python train.py --model="image classifier" --crop_scale_min=0.7 --arch="resnet_bottleneck" --norm="batchnorm" --label_smoothing=0.2 --beta1=0.95 --beta2=0.999 --eps=1e-10 --final_lr_fraction=0
Rows from block 4 of a small image classifier, named by matrix and row number. Rows with one number belong to one channel. Each number is 500 + 40 x the weight over its row's rms, rounded and kept within 0 to 999. All counts start at 0. Numbers have three digits each.
Before each channel's rows are labels from the 100 images, of 14848, where the channel reaches its highest value: "strongest on" is what is common among them. Only what is clearly more common there than usual is listed. The data: capsule endoscopy frames (Kvasir-Capsule). In brackets: how many of the 100, against the usual share in percent.
# convs1: 3x3 conv, stride 2 (model.blocks.4.convs.1.weight, 96x96x3x3, each kernel summed), inputs 0-31
# convs2: expand pointwise conv (model.blocks.4.convs.2.weight, 384x96x1x1, transposed), outputs 0-27

strongest on: finding: foreign body (30 vs 1.6)
convs1.86:494595508541493488482592521431449476491509524556491549483545492477483526486469494560495485454489
convs2.86:428500484494429519433531539498450492503432497514537452472525469530596457490445543488

strongest on: finding: foreign body (32 vs 1.6)
convs1.55:492613423513604482436553524486484534475485498540488538535526512519533527518518487528474511470607
convs2.55:432499499508452472408531525536433463488463465530547479488556485574580476511472526464

strongest on: finding: foreign body (26 vs 1.6)
convs1.42:504602522546493496496578524465472464508514540541509535474565486477471527481468511571486481484489
convs2.42:424503484487444516428541529495468479512435503504533462471511475510591459497459537484

strongest on: finding: foreign body (25 vs 1.6)
convs1.53:507595500543472477473588514440456486481507526511481506484560502485485515494496497552464497478461
convs2.53:416508498499443527453538520486474517492447504477539451467519462516569445494454536489

strongest on: finding: pylorus (25 vs 3.4)
convs1.76:472587424491604477441504495481485554479440462438477450538478514537548495540546453483492516459600
convs2.76:506509528555520452494502502535441444450505455511512527500563510572508501509509508434

strongest on: finding: foreign body (25 vs 1.6)
convs1.7:494597518550489487502581524491503467513512545539521529462568482470464528472466500564498483506488
convs2.7:431501489485434514444542524492476491508436502505543463469510468511585456495448535481

strongest on: finding: foreign body (31 vs 1.6)
convs1.8:523604495528510481475578547443463483520525534585508579491534480484489542488466548559535477449512
convs2.8:440501479503400538417521533499444491508437496512541450474516476508623466496436540496

strongest on: finding: pylorus (26 vs 3.4)
convs1.79:446573443472617498452491472506504530478407482387473416524478514522522459515516432466501515498593
convs2.79:504511521513489495473499514556422476468503451543519511510535509634531498521501506475

strongest on: finding: blood fresh (34 vs 0.9)
convs1.36:513463569473486482526462436500472446502488431449461444457452456464468478483479491458518464461479
convs2.36:506469543516484465521507448527537457516495481441533541509476507597458492484500480491

strongest on: finding: pylorus (25 vs 3.4)
convs1.3:490578417500639489416538505459470533472466491507472507532509524524532510509513475503471518446622
convs2.3:453497495500453465434516518549445479487476446546549484494566500599567494505482522463

strongest on: finding: pylorus (26 vs 3.4)
convs1.93:477588399495638484441501492500502544495445479443491446537489522536534485525528460492501521485620
convs2.93:508504541532519451471514487505462454462514453492531526504573513610498508480515514416

strongest on: finding: foreign body (28 vs 1.6)
convs1.52:502592484535486474465586532461489479530522550557532548476563490482480529476480516563532485491486
convs2.52:431503491493419526450536521497477509505437503496543456466510468512596458495448538487

strongest on: finding: foreign body (32 vs 1.6)
convs1.88:553591492527535481474566537426464483511543509575494580489538480485491535488467568554492481436536
convs2.88:418497482502422521419530534502452469514430499502531467471510469511584475485447542486

strongest on: finding: ileocecal valve (26 vs 8.8)
convs1.67:516514549522473506555522496571547458537541574513585509461562487463453507467463505516559493564468
convs2.67:465492448442413422380534544471500517496479543502511471482522505489546514479491525501

strongest on: finding: foreign body (26 vs 1.6)
convs1.9:500586505542490493488584525475501471525515562543527537465556473467461527482463504555535477493489
convs2.9:418501480484422525437536524486472491507434500503538456468515471510599457493445537491

strongest on: finding: pylorus (25 vs 3.4)
convs1.84:480570415493599477432506504451475554483456462462476470544473523544553498537542475488482515443581
convs2.84:509509549555531429486512507528453449440505456509510529500584505549505504508514520418

strongest on: finding: foreign body (34 vs 1.6)
convs1.18:505588418514633485442553533470477525490481486536476535522515511513519527505513507525471509440614
convs2.18:425502511499446473421532527552448456501462448536550495488542493584603487498471534466

strongest on: finding: foreign body (27 vs 1.6)
convs1.32:522562494532481492474563524446490467538515560534527535464542460466461516479432535540553464475485
convs2.32:421503482497379535426531531496454504505447503512534449467516480501626468492443537498