Weights of a small image classifier.
Model: 6.69M parameters, 64-pixel images, arch resnet_bottleneck, activation relu, widths [256, 384, 576, 864].
Rows from block 7 of a small image classifier, named by matrix and row number. Rows with one number belong to one channel. Each number is 128 + 24 x the weight over its row's rms, rounded and kept within 0 to 255. All counts start at 0.
After each channel's rows are labels from the 100 images, of 14848, where the channel reaches its highest value: "responds to" is what is common among them. Only what is clearly more common there than usual is listed. The data: capsule endoscopy frames (Kvasir-Capsule). In brackets: how many of the 100, against the usual share in percent.
# convs1: 3x3 conv (model.blocks.7.convs.1.weight, 96x96x3x3, each kernel summed), inputs 0-95
# convs2: expand pointwise conv (model.blocks.7.convs.2.weight, 384x96x1x1, transposed), outputs 0-127

convs1.59 [ 98 171 167 129 133 159 128 131 124 171 131 126 124 123 124 192 175 128 135  94 152 156 135 133 194 158 108 128 131 140 130 135 125 132 123 124 133 135 128 168 153 187 116 123 130 140 112 129 186 139 125 184 140 158 160 120  93 116 128 141 126 137 177 132 117 125 122 115 124 121 130 116 135 125 128 128 186 133 166 138 165 136 122 132 141 168 132 125 124 125 142 124 145 134 164 187]
convs2.59 [115 135 124 125 129 111 136 179 111 124 113 147 136 163 122  80 122 175  96 147 145  99 128 121 101 148 114  99  75 134 136 156 107 141  88 121  84 133 116 132 101 142 137 108 131 153 134 126 153 148 137 128 138 123 114 137 121 103 119 161 119 107 140 146 127 100 145 108 117 137 130 118 110 109 101 128 114 136 151  98 130 125 157 135 103 128 121 118 136  58 118 125 149 137 122 122 111 107 155 126 108 111 128 135  96 124  38 168  84  99 166 121  88 137 120 157 113 123 135 139 180 106 121 137 123 130 148 135]
responds to: finding: blood fresh (49 vs 0.9)

convs1.43 [111 146 173 142 135 136 119 142 119 148 141 126 126 150 139 183 175 134 140 121 151 150 135 125 177 152 118 127 138 131 132 123 136 127 145 129 138 155 127 186 169 183 127 125 135 122 143 130 200 145 137 199 110 153 164 133 137 132 134 134 124 136 168 141 136 106 126 127 129 126 131 127 140 132 128 137 191 133 139 152 179 127 124 138 130 175 134 121 154 131 135 133 128 140 147 196]
convs2.43 [ 72 127 110 124 123 108 113 176 119 130 127 140 134 154 164 103 122 162  94 149 166 110 122 110 117 151 116 108  56 137 133 152 120 134  85 127  76 118 133 138 113 143 142  98 128 130 143 122 153 152 125 129 137 114 111 145 126 116 124 151 120 116 132 137 128 115 138 118 123 140 126  83 115 126 132 121 102 129 157 118 122 112 156 112 127 137 143 125 130  75 121 122 134 135 144 125 114 116 169 139 107 121 133 131 120 159  14 153 102 104 184 131  80 125 130 175 120 127 140 140 169 107 117 140 128 122 142 129]
responds to: finding: blood fresh (36 vs 0.9)

convs1.25 [127 143 109 111 100 130 119 125 130 123 126 132  73 104 112 143 114 104 133 125 120 130  94  92 146 114 127  78 125  95  88  77 120 128 114  97 123 112  90 127  99 139  98  91 109  88 131  80 135  72 101 135 154 134 104 108 128 113  97 107  86 132 132  98 113 128  93 100 113 128  83 124 105  99  99 103 140 127 145  90 129 113  91 107 131 108 115 127 123 100  78 107 167 119 121 130]
convs2.25 [127 116 123 136 122 140 140 147 130 134 140 121 131 114 129 111 124 150 132 149 168 114 125 121 131 136 110 136 125 141 123 128 105 120 110 137  76 122 119 126 121 138 138 124 136 131 137 127 153 217 116 120 169 144  93 135 138 176 125 136 126 112 176 118 120 139 177 119 129 173 162 115 131 125 160 109 126 126 120 114 117 166 211 127 147 148 119 123 140 118 144 132 111 137 141 116 106 158 175 115  92 124 166 124 144 145  89 123 106  88 146 120 138 169 109  99 196 130 157 154 168  95 106  94 130 122 176 126]
responds to: finding: blood fresh (59 vs 0.9); finding: pylorus (33 vs 3.4)

convs1.4 [130 154 117 118  80 138 124 116 128 129 120 125  80 101 117 155 110  84 125 127 128 132 119  76 156 117 114  89 118 111  86  99 121 128 117  88 115 116  77 135 107 149  94  93 109 100 143  73 137  92  98 140 164 136 116 118 116 128  99 113  93 127 137 110 110 115  99 100 100 144  96 123 118  79  98  91 147 125 156 108 127 124  95  90 120 119 121 126 143  93  96 115 171 117 126 133]
convs2.4 [130 123 114 131 119 149 140 138 124 147 133 126 127 122 168 117 120 153 131 155 175 110 125 114 128 121 122 133 120 126 130 127 105 125  97 145  73 133 138 126 102 126 136 112 152 136 145 120 157 204 108 135 164 123  93 155 146 175 125 138 107 110 190 109 126 124 162 123 129 165 155 102 124 109 162 125 136 124 101 112  99 173 203 101 148 141 127 117 147 127 133 122 104 141 139 131 128 155 164 104 129 121 160 124 134 142 114 136 114  95 146 108 136 138 105 134 169 113 175 161 168 115 106  80 134 116 175 114]
responds to: finding: blood fresh (48 vs 0.9)

convs1.50 [122 120 137 132 168 122 138 151 132 132 165 150 174 117 132 131 145 171 149 104 118 123  99 183 129 117 105 182 149 119 181 163 137 137 143 160 164 116 175 132 143 131 152 162 138 150 114 181 143 138 158 125 101 111 132 160 134 110 165 118 157 142 132 104 128 134 167 155 140 118 173 129 121 167 158 158 141 148 119 112 129 113 164 159 161 131 112 133 112 148 132 100  91 125 131 152]
convs2.50 [152  95 148  96 169 107 133  72 106 143 168  99 130 152  87 112 112 120 111 106  83 161 116  96 146 148 175 146 108 150 132 149  91 149 111 145 135 120 165 114 149 148 113 153 107 110 138  96 139 130 134 157 109 106 101 145 123  77 121 122 105  93 147 113 105 107 129  97 118 111 133  94 148 124 122 123 108 120  96  85 105  94 126 107 160 146 159 114 155 116 115 113 179 111 162 124  98 111 138 116 143  95 169 154 107  70 137 155 116 127 154 146 156 103 133  92 120 131 118 117 110 113 140 129 146 110 135 148]
responds to: finding: ileocecal valve (28 vs 8.8)

convs1.26 [143 156 168 120 122 142 130 112 125 159 124 126 108 134 150 173 164 117 129 133 180 157 130 120 169 172 132 104 115 122 118 100 114 119 104 109 115 163 114 159 162 170 105 112 115  96 136 115 182 113 108 183 150 164 168 113 122 139 113 121 112 118 169 132 108 133  99 104 122 113 108 123 137 117 106 118 182 110 150 143 158 135  95 124 140 163 160 117 125 119 110 147 132 128 165 176]
convs2.26 [113 131 109 135 118 113 115 183 122 142 118 140 110 146 165 107 117 132  99 145 162 111 132 109 113 144 115 105  41 149 132 145 102 124  66 124  32 168 115 127 118 137 129  99 125 123 131 128 150 166 113 139 131 112  98 149 124 145 115 147 116 125 127 143 125 120 140 121 119 141 136  98 158 119 144 138 124 122 143 108  99 118 175 111 113 131 135 115 119  88 131 129 134 130 126 133 113 116 160 138 117 119 133 125 119 162  62 142  96 116 175 114  82 129 130 168 135 125 136 158 173 121 120 117 117 126 140 129]
responds to: finding: blood fresh (51 vs 0.9)

convs1.40 [119 149 132  96  88 142 128 108 132 139 115 131  82  96  93 151 125  78 119 116 134 141 124  88 150 138 109  91 111 116  88 108 116 135  91  91 110 104  84 122 127 150  86  84 113 115 113  77 134 108 103 141 154 126 135  94  84 128 106 125  93 121 144 120  99 118  84  93  97 117  95 122 125  78 106  89 146 125 152 134 125 132  90  93 125 137 132 137 127  96 116 133 147 111 136 120]
convs2.40 [145 142  97 120 122 145 123 156 125 133 128 134 125 141 141  79 121 182 131 149 157  85 121 117 107 136 133 116 136 134 129 142 127 125  74 138 108 154 114 109 109 127 147  99 159 162 160 132 167 192 121 141 163 137 116 127 133 165 121 139 127 107 175 126 130 108 151 121  88 161 123 103 128 116 131 129 147 137 120  84 127 150 205 101 132 121 119 115 154 129 129 122 115 147 136 153 132 141 153 122 117 125 164 122 125 135  96 140  92  72 147 114 117 131 102 129 159 120 176 147 164 118 100  95 133 121 167 131]
responds to: finding: blood fresh (54 vs 0.9)

convs1.45 [115 128 122 120 162 131 134 154 127 125 157 132 174 113 117 127 143 155 145 119 119 131 122 182 127 118 121 194 156 146 184 168 139 139 128 149 159 123 161 135 122 127 148 169 153 159  96 184 137 147 160 152 121 115 112 134 121 116 157 126 163 144 134 111 123 124 165 157 137 101 177 128 100 167 157 161 141 153 119  86 134 114 162 159 149 126 122 132 106 147 152 109  83 134 126 140]
convs2.45 [125 110 140  94 147 113 117  72 116 153 162 113 113 152  92 129 113 103 114 111  96 169 113 108 155 138 168 168 110 147 143 145 107 138 143 140 144 136 156 115 162 149 104 165 111 109 157  98 130 127 141 169 101 104 111 163 113  92 118 104 106  85 140 105 125  87 116  95 119 106 116  93 133 117 145 118 105 116 109  91  96  76 127 107 166 152 153 113 150 129 112 116 162 106 170 129 102 116 136 120 145 104 186 138 109  82 131 143 133 132 143 133 160 113 140 100 134 137 106  94 105 116 130 146 141 107 131 148]
responds to: finding: ileocecal valve (27 vs 8.8)