{
  "model": "image classifier",
  "dataset": "capsule endoscopy frames (Kvasir-Capsule)",
  "train_examples": 42238,
  "image_size": 64,
  "crop_scale_min": 0.7,
  "horizontal_flip": true,
  "targets": ["finding"],
  "num_classes": 11,
  "arch": "resnet_bottleneck",
  "norm": "batchnorm",
  "activation": "relu",
  "depths": [4, 4, 4, 4],
  "kernel_size": 3,
  "stem": "deep",
  "avg_pool_shortcut": false,
  "widths": [256, 384, 576, 864],
  "label_smoothing": 0.2,
  "loss": "binary_cross_entropy",
  "init": "trunc_normal_002",
  "residual_init": "scaled_by_depth",
  "optimizer": "adamw",
  "lr": 0.0044,
  "beta1": 0.95,
  "beta2": 0.999,
  "eps": 1e-10,
  "grad_clip": 0.5,
  "steps": 8000,
  "batch_size": 256,
  "epochs": 48.5,
  "lr_schedule": "linear",
  "final_lr_fraction": 0,
  "warmup_steps": 400,
  "weight_decay": 0.2
}
Rows from block 11 of a small image classifier, named by matrix and row number. Rows with one number belong to one channel. Each number is 128 + 32 x the weight over its row's rms, rounded and kept within 0 to 255. All counts start at 0.
After each channel's rows are labels from the 100 images, of 14848, where the channel reaches its highest value: "top examples" is what is common among them; "patch colour" is the nearest of a few named colours to the mean colour under the peak. Only what is clearly more common there than usual is listed. The data: capsule endoscopy frames (Kvasir-Capsule).
# convs1: 3x3 conv (model.blocks.11.convs.1.weight, 144x144x3x3, each kernel summed), inputs 0-47
# convs2: expand pointwise conv (model.blocks.11.convs.2.weight, 576x144x1x1, transposed), outputs 0-44

convs1.104 [120 124 102 121  84  72  92  97 140 123 149 108 122 104  69 145 110 141 103 131 153 146  61  79 133 145 113 109 116 123 118 153  63 118 137  90 126 127 114 132 128  66 108 121  98 167 154 152]
convs2.104 [144 160 138 135 133 180 116 116  95 128 121 136  76 158 112 120 161 115 137 133  94 134 189 128 102 171 108 121 217 123  99 136 110  62 110 148 143 108 125  86 114 103 142  80 121]
top examples: finding: foreign body; finding: pylorus
patch colour: grey

convs1.118 [134 147 143  86 131 140 135  66 102  98 131  77 137  90 103 145 113 172  84  82 122 191  85 114  39 157 132 165 124  63  96 131 112 147  81  93 101 138 153 167 112 117 111 140 123 160 131 147]
convs2.118 [180  86 152 154 144 182 127 160 123  94 198 112 106 130  59  77 127 143  61 138 106 128 106 124  94 143 116 129 129 151 143 120 150  61  96 104 103 116  63  98 103 105 139 129 184]
top examples: finding: foreign body
patch colour: pink; grey

convs1.55 [162 133 147  74 110 113 149 141 112 124  71 148  60  78 134 115 157 147 112  63  42 121 146 131  99 144 111 159  51  94 128 153 162 133 153 131  70 153 109 141 143 139 126 109 143 105 126  94]
convs2.55 [174 138 115  97 152 136 123 172  96  98 159  79 119 118 116 142 138 134 114  76  98 118 100 139 138 132 127 149 121 117 170 140 172 122 168 151 100  53  11 111 164 101 120 132 159]
top examples: finding: ileocecal valve
patch colour: orange

convs1.137 [ 52 160 155 129  38 106  74 125 119 130 142 146 116 158  98  76 108  71 132 137 101  91  99  81  98 176 105  92 154 111 102 110 115 137  65 134 155  95  98 183  90  69  95  80 111 121 122  99]
convs2.137 [ 90 130  99 131 116 117 143  78 206 191 120 106 184 123 141 165  94 146 120 151 137 176  76 106 114 104 184 145 118 109 176 157 143 147 140 104 122 175 133 184 133 192  74  91  92]
top examples: finding: pylorus
patch colour: grey

convs1.1 [135 139  57 125  89  99 117  83 149  58  67  80 128 140 124 141 105 153  77 121 112 141  64 116 122 138 162  98 157 104 151  68 126 177  65 126 112  47 102 133 132 138 108  97 121 120  98 100]
convs2.1 [136 107 109 220  58 142 128 129 101 177 128  72  49 173  88 124 183 161 127 171 160 115 179 135 157 102 101 104 146 131 114 169 120 104 115 126 112 148 139 130 142 120 101 145 131]
top examples: finding: pylorus
patch colour: grey

convs1.86 [ 81 128 178 149 183 118  84 139 102 176 105  86  75  76 128 167  66 134 140 146 140 136 123 124 157 103  66 113  72  47 147 130 116 137  81 147 135  79 163  91 131  98 135 141 165 128  93  77]
convs2.86 [108 119  85 167  96 119 125 145  86  90 101  93  88 160 116 207  98 153  44 104 108 128 144 156 129  29 185 114 110 155 107 117 122 133 143 130  92  86 119 124 123 135  34 116 126]
top examples: finding: lymphangiectasia
patch colour: pink

convs1.13 [150 137 121  60 116 147 166  82 116 127  94 133 159  67 132 109 145 153  59  48 158 151  84 136 103 155 131 127 104 115 161 136 136 120 112 136  73 108  87 135  97 123 161 150 113 135 149 137]
convs2.13 [159 116 123  99 148 136  92 110 112  98 152 116 106 124 122 150 112 112 126 174 154 122 140 126 138 180  54 131 167 108 148 101 179  33 107 144  99  81  57  85 117 101 154 103 146]
top examples: finding: ulcer; finding: angiectasia
patch colour: orange

convs1.123 [134 161 125 136  99 173 119  90  71 137 143 154 127 159 165  53 157 147  97 152  95 125 102 124 132  63 160 122 108 158 118 107 114 134 139 158 145  72 103 106 131 149 136 129 140  67 117 151]
convs2.123 [128  98 148 193  90 111 107 107 115 119 181  72  77 127  46 120 158 130  94 141 140 119 144 150 108 130 128 128  73 147 125 105 161 107  91 121 115 126  62 113 105 103 136 213 146]
top examples: finding: blood fresh
patch colour: grey; pink

convs1.81 [136 163 129  97 123 152 164  79  92  96 127  97 138 107  99 147 129 164  82  91 120 192  87 108  55 162 129 166 132  71  86 117 111 144  81 117 110 120 132 178 104  99 101 139  98 165 126 142]
convs2.81 [167 103 141 156 123 193 135 150 139  85 194 103 100 150  93  95 120 137  99 158 126 142 120 139  90 148  90 124 151 129 125 140 157  65 111 136 114 145  83  91  92 123 129 121 176]
top examples: finding: foreign body
patch colour: pink; grey

convs1.18 [101 116  92 116  61 125 211 157 181 112 134 149 125 150  71 104 105 126 138 111 133 129 180  85 135 158 164 138 114 112 102 122 103  87 128 160 111 106  95 122 133 146 100  94  52 163 144  91]
convs2.18 [117 142 141  84  94  64 139 112 129 105  59 120 146 113 127 131 110  97 131  73 177 165 110 137 100 109 152 137 145  92 167 110  98 135 106 140 105 123 159 150 159 159 126 186 111]
top examples: finding: blood fresh
patch colour: orange

convs1.46 [129  38 137 134 130  82  90  75 178 143  87  71 169  92 141 151  91 135 158 122 111 117 115 143 112 104 140 141 166 109 191 121 142  74 132  53 127 144 139  76 153 133 156  98 166 130 119 155]
convs2.46 [124  62 158 103 105 171 144 144 104  94 163 101 154 118 117 155  59 136  54 125  47 142  96 143 136  92 144 121 115 190 104  66 140 144 139  98 140  65 106 132 162  87  95 146 167]
top examples: finding: foreign body; finding: pylorus
patch colour: grey

convs1.84 [153 145  93 109 181 160 164 153  92 125  71 164  55 120 136  85 136 128 113 110  89 101 167 110  88 118 161 145  69 123  95 169 138  97 133 164 125 143 158 145 169 144  86 139 120  92 126 102]
convs2.84 [168 128 130 131 127  86 104 173 128 121 129 118  84 145 102 107 155 149 113  33 128 156 137 162  88  74 122 143 140 137 151  85 159 155 146 111 111 103 125 103 144  69 111 147 135]
top examples: finding: foreign body
patch colour: pink

convs1.24 [146 154 172 125 128 114 154 168  95 128  56 174  48  97 136 119 118 125 131 108  74  92 149 139 119 152 108 152  65 121  90 158 165 148 171 163 120 144 119 165 161 144 101 114 129 115 105  96]
convs2.24 [170 149 117 116 154 113 114 154 100  94 134 100 117 117 115 154 158 150 115  65 107 125 124 147 122 136 140 175 122 107 169  95 158 127 161 147 104  62  67  98 143  92 125 147 129]
top examples: finding: ileocecal valve
patch colour: orange

convs1.49 [ 77  92 138 155 124  64 143  77 102 163 138  63 114 123 140 138  73 128 145 141 104 109  94 136 200  73 114  84 138 108 144 146 123 137 142 137 134 105 134  57 164 131  66 148 148  87  94 109]
convs2.49 [ 90 145 129 126 107 115 145 139 112 167  76 128 180 147 106 189 116 134  44 155  61 131 126 158 125  72 136 141  77 126 131 137  79 130 136  77 155 104  87 127  89 119  73  82 114]
top examples: finding: foreign body
patch colour: yellow

convs1.50 [114 169  50 112 135 127 138 122 163 100 144 135 121 120 130  96  90 139 121 148 151 145 144 118 132 109 157  83  81  91 105 124 125 132  44 183 123 127 181 175 168 156  87 110  97 128 130  68]
convs2.50 [117 142 125 128  58  71 158  75 197 162 134  95 116 137 115 156 115 136 127 103 130 165  93 118  78 141 150 161  90 125 161 144 134 145 163 133 111 170 153 164 115 132 112 142 129]
top examples: finding: foreign body
patch colour: pink; orange