Weights of a small image classifier.
Model: 6.69M parameters, activation relu, widths [256, 384, 576, 864].
Rows from block 6 of a small image classifier, named by matrix and row number. Rows with one number belong to one channel. Each number is 128 + 24 x the weight over its row's rms, rounded and kept within 0 to 255. All counts start at 0. Numbers have three digits each.
Before each channel's rows are labels from the 100 images, of 14848, where the channel reaches its highest value: "strongest on" is what is common among them; "peak at" is the part of the image that holds the peak. Only what is clearly more common there than usual is listed. The data: capsule endoscopy frames (Kvasir-Capsule).
# convs1: 3x3 conv (model.blocks.6.convs.1.weight, 96x96x3x3, each kernel summed), inputs 0-95
# convs2: expand pointwise conv (model.blocks.6.convs.2.weight, 384x96x1x1, transposed), outputs 0-383

strongest on: finding: ileocecal valve
peak at: bottom right
convs1.9:167153143143172136148153115153136135163140137127144112131133118125151168151137146143112161150135154133134136130132086158167173141070158143123155125123148167108157168092132152166137124095169137140125142127183132118136166159111134125157128182144087150144155159119138122109148140135159162146
convs2.9:114113139150131044111137106094156129132131103112132121084133118099138113105131155098126143132154083139140146147152098097122118133114093122088081121152077109142095107068103127110124149100146102097135125082140121123124145118114168121126098083109108162102135131102154132104114088122092135109106138113097084148087106125113094084098091161137105098137144172113130125088131117098111154113119120119106083103107129133104116173111117149107097125106145097105133132111094132135143113083112130130140124100123146134121086093137098111149091097148137144139104132133112149104090085114117183127125113091120137114109135153102120081137129116131122127114122135113147105114116099121105142077122130132143138137151100107074105111103061142118143110145114096079144111091132161129153136158110144114136103123131122096112151083141115136134142108092109131131108144141149116051134127100138161092115062138108126119117128116086137114140100120124122110058123086116061113134089139115112095109123148147124124145111137096064127133148149154138124144139126152121115140097111090110066136139105165088139122101107109115109081142146097117106124098101123118122122120165160107130132148145106113093

strongest on: finding: ileocecal valve
peak at: top centre
convs1.70:107115117114114125119143148099110098111097109125102122093092137096142112173119129092129167169108126100092088117161126172122127162121168092134132102076120125146119114098141147143077120144114095097129091086114181098097124100110112134140142122145088110138133124120110122111127086113117128161
convs2.70:130097111136120175118130122120165118123101148097130137165121137167106108089126140128118134135155092126111136120132096114120132122167202119110109168185109124108117099118099184124068122135195119155123134131120150126084131140118131116091128072119108167154123163123126076216137088127153170129170136169159161121142119130176136127124125089116157138123139148118118156140136143136123120156112161148102123150160125136125107130110164125084127140120105070207129105140111145116131161145110135123129152085112130149118133185143103113109122126170134158107115123170110143099135180151117145126114139146140100116144122153171151112114127103179116109107134140143141158128131139146113104132149154143138119211131095103153124106104107129134118119113128164141186175135124166140124186109129149166130125110144122146098151125161170113115125104135140136148116113156140137161147136132080164114115134142114133147122120092151152146124081136125138133140131102112153081122125139133097124153097138150142144105116119124155114137129138153128136149141138144160109127146102124103101132129100094102107146088123078167095131132139094092145144160132177128110121111129176139165145158142133112112

strongest on: finding: blood fresh
peak at: bottom centre; bottom right
convs1.77:159142125159166138148136115148158157160154145148142149164156128124165151132128149154120140134145160149135139144108092165193156132138139155126157135145154166104143153131120151158160154091162160142124156123185133125159155157166147117119164170134141167145133138139151113118152151142151155134
convs2.77:097091141154121108148145121098171082110145127118170114079115119102146112133103156113112113129153111161131146162153108126081106150102114136117116123135088101135118122114118127110111132077124086140151109150127109106072158094133149106118136122096103155099141132112149109135122152118126147126139141109100119123106100119122120083116117152157090097140139163119135116092146118153093131096122133147131134085109126136140087156140121148103121111103142083139146150120090170126078100117130151133144158127121118139110104122104170156121120079155139140167108113119128141112083121088143140123131093093107138127111143143091112073143148089140121100096143094103135117102139093098109128120120096121156139138140136063129105110108089132117137157151118094094151117071194140129149113130132155188112144115121133120117139076159113118130122115125140107148128154174102078115104111139130114103146089157071119107117138103114115120140120126112094085105118082096114101125124133092120100169112209129122109137125085085104117138150188124135114128124124111119109147114097116106104177157122144097152131094134164114125104135163132122126081183073109113125095142152145077129140102142102120121

strongest on: finding: ileocecal valve
peak at: bottom right
convs1.95:148135121142161143149161141157120156146141104141116110127141134128136148168125162152156180172155147131138137156115166132176168157098181140130157158132167170155149146121132132145123143152150139142145150149170158142147157146140133120096157158149130148173167142136143106116159133124151148172
convs2.95:077111155150104099087143122109142093113085100113142102105123122118148095104106138110157143135160117144136158142149121114124113156100107142082117090130120119180118110099104106119126137098131114114137114120158087108131152121118168089116086143110128143087155125098165114129087108092080143115102133086103115147103116097102118117104115084145105094160134142117095114104148100092083152109122088150102093102077147075108125148116097139124105106106147125098142154116102160099100088104111140102151148108150149134104095082127111122151108104138140149134115106078113148113104118107114169078149077100095155108090133135094115116166081109132099122110106113104141107114099090114100151117114096140150145126150100115079098098114120136117151072154105087110149104113157151093147084149141147146138105113146118110110140113137079143085088111102103101155101151137143125119090098109114134107114115130120101091113118106115142102139123104114114084117117115115117122108111139093110114157109166151093082153112114118107126136144135161141117143141098142088116173096131105108097147137108146117157114120113101102108107140155097116111095135120097101098110131150143100138136089157109156092

strongest on: finding: ileocecal valve
peak at: middle left
convs1.15:114119077078127113091124165105142104105106064126117124086125134134123116150119120108156136134115089148113134143125156094116144140162134107150126126137161135153119116156100113101100121151069091170169112121118107127129102094122109157101152123131123108093135120132114184146119142180106108103
convs2.15:115103127098085171120139120139130122088107119143139102156115111175110102117107159145126136132120084136116151112125122103105105126144179125122141135151102131127142109151112099120044107154172109153137095165114122108084155141116112109127111110109025159124138161122136101199135093145108131141170156131136173140123091154119127104142145079091136128134131120103142146105162115110118107157105121175107124141138139123116068124129141126082142118083110095175140120139099121129147122141121113125138138097124129151128132148175083098134121117128127154052106135126134152088131175136132152142111122157135117120112124161145134102139126097177101076087101100100127132106126135132132109138140111147146142151119115108141112122126111133112127132141145141151166146104178126121144138130160137152131107107139119133134114106200148122133130122145136138120118100137129142169114136097053166127134156109124128131115104110170172116129097133099137114142127080117166110106106159147124100161119114150167123116122103089191120142126125173136131164150127120137095110145109129094114109130110082117132138082132088158112144148117099117123110180110125124095070080159133137124130144121129135119

strongest on: finding: ileocecal valve
peak at: bottom right
convs1.81:160155143149164133150153131159137141160139120136133099142130123128142166156132147150113172160141156111131144124125117149175166146061168144146152141129145165141158166093129153159125136141161142123120144139176146134140165153113139132130123175151093152157162160116134101125151133146164153163
convs2.81:108132156157131073094147113097149113132120096106128122107132120098150105104122146107175149137168112143141147148143105105121122145119100140088094104140106106155100108054106112114123144090132108102133123102149112126136140118110193109126103113119132149101151130097155122113084107114103128099093136106098098147087118100103097093093101128157107102151139157109104111100137104091105165112120095127106100095092135089097127166098105151122097116118152115110140146110097148123128112087111141107142143098166151138117079102130109130156095111157138124142106108096117142112080092099109152095128105094109144102114133142087116098146102122128128126131133093114150099120107104124098152102117117138155141139154102120084098104119058139120146090139100082092148096113141168101131100154119151150137100119143116097112149106136099147097126113096106117141119160128158117078120112103128150096116055138113118109118121119092140106136120106114112110074120106117082128103099141108109097113115159146102108165104132112078128133146149153148120144138127159104118159095121098111075148143099155091142112121085087093108096153159111125089111108100103103106118129154157101132135121160109124103

strongest on: finding: ileocecal valve
peak at: bottom right
convs1.43:146146102128155149140154155162137161146144099147131108123142149134139140172117149149157176173132140130139129145105156129167158158100178139149155158142170159168153149132135132137092141161146146149165149141163156143148144138141128137092163155155131154172149146139143090123153141145146138170
convs2.43:097096156149099105094131124112142111093078092114162085118107121127141108098103131109150135134143123142138155143137114099109112151110121142087106103136090108163122111099094110114110132102142101126141108120154084094125154112118141090113097121114106152109149133115153117132106113079084171113101144088122120139092100106102125113110119106141108104149138157112116121102152098098102151106116088166105099116087139081101114155132100146118104099098143111128131141116094153101112090115105147110146157118153135128088106105126116116149116098146148154128103111100122152104106121107115170097158082112097134089084133130093115106155108102136095103116082105098147108117103075113107152111111109145156128119158103111083106100113092135112137066168112105101143107120173136103153105146149141150130115109137074113100133115141090137093084115114108119153104171179142113127099095120136136107123093130112106110109111103126148110150117114103113086120120115112121106110108141105116114171112150157088086156092097112118116144138143169139122138143086138080130143121124108096097139133109132070148120122118087107104105154145091116120080153123081102106099127148136091153139095149098169088

strongest on: finding: ileocecal valve
peak at: bottom right
convs1.68:157158141154163138147158126161136152160144127150140108143140130124151161164143152149123184171129155110134140120134124141176160154092180145130160142128157158126159165106134155157131138128164143124132150135180144132143157150137141133141145169151104155168153151130141110135157136134161155177
convs2.68:089130160159122086075143118098151107118109092121147107104126112113165110103114143099169135132152112147144144154146104107115118156113104144094108106135099106158108109077098109111120140091134105114137118108146094127130172114117167107116105119113130154097151127111160131121101109104096154117097143084101100146080107104101109096102105126159107094151138163110118115104144107100090159107123094138099097089076134093102119155117087147121088103108150126116135153112105148102100095101111140122145147100173142133108101095127114123161104108151139144135120113080118149103080105097118166104138079106113155104100136137080112093153097116129113128104123109114142090112105066122100153098113109142156133129152109111086098105124081134120141096151110092098147091106164164112138093155128149150130112119133102104120140097135076149100101108108107103146110173135142113097109104108119149093122075138097121107110117116113135103150118111128120088100123111112102132103098133113119103127116168136103094161096116103093125137143155172133121134136105151095127149090124105100086144140090140072146118117103102097107098149152124116106106142097106105101105131152145084135136105149104138102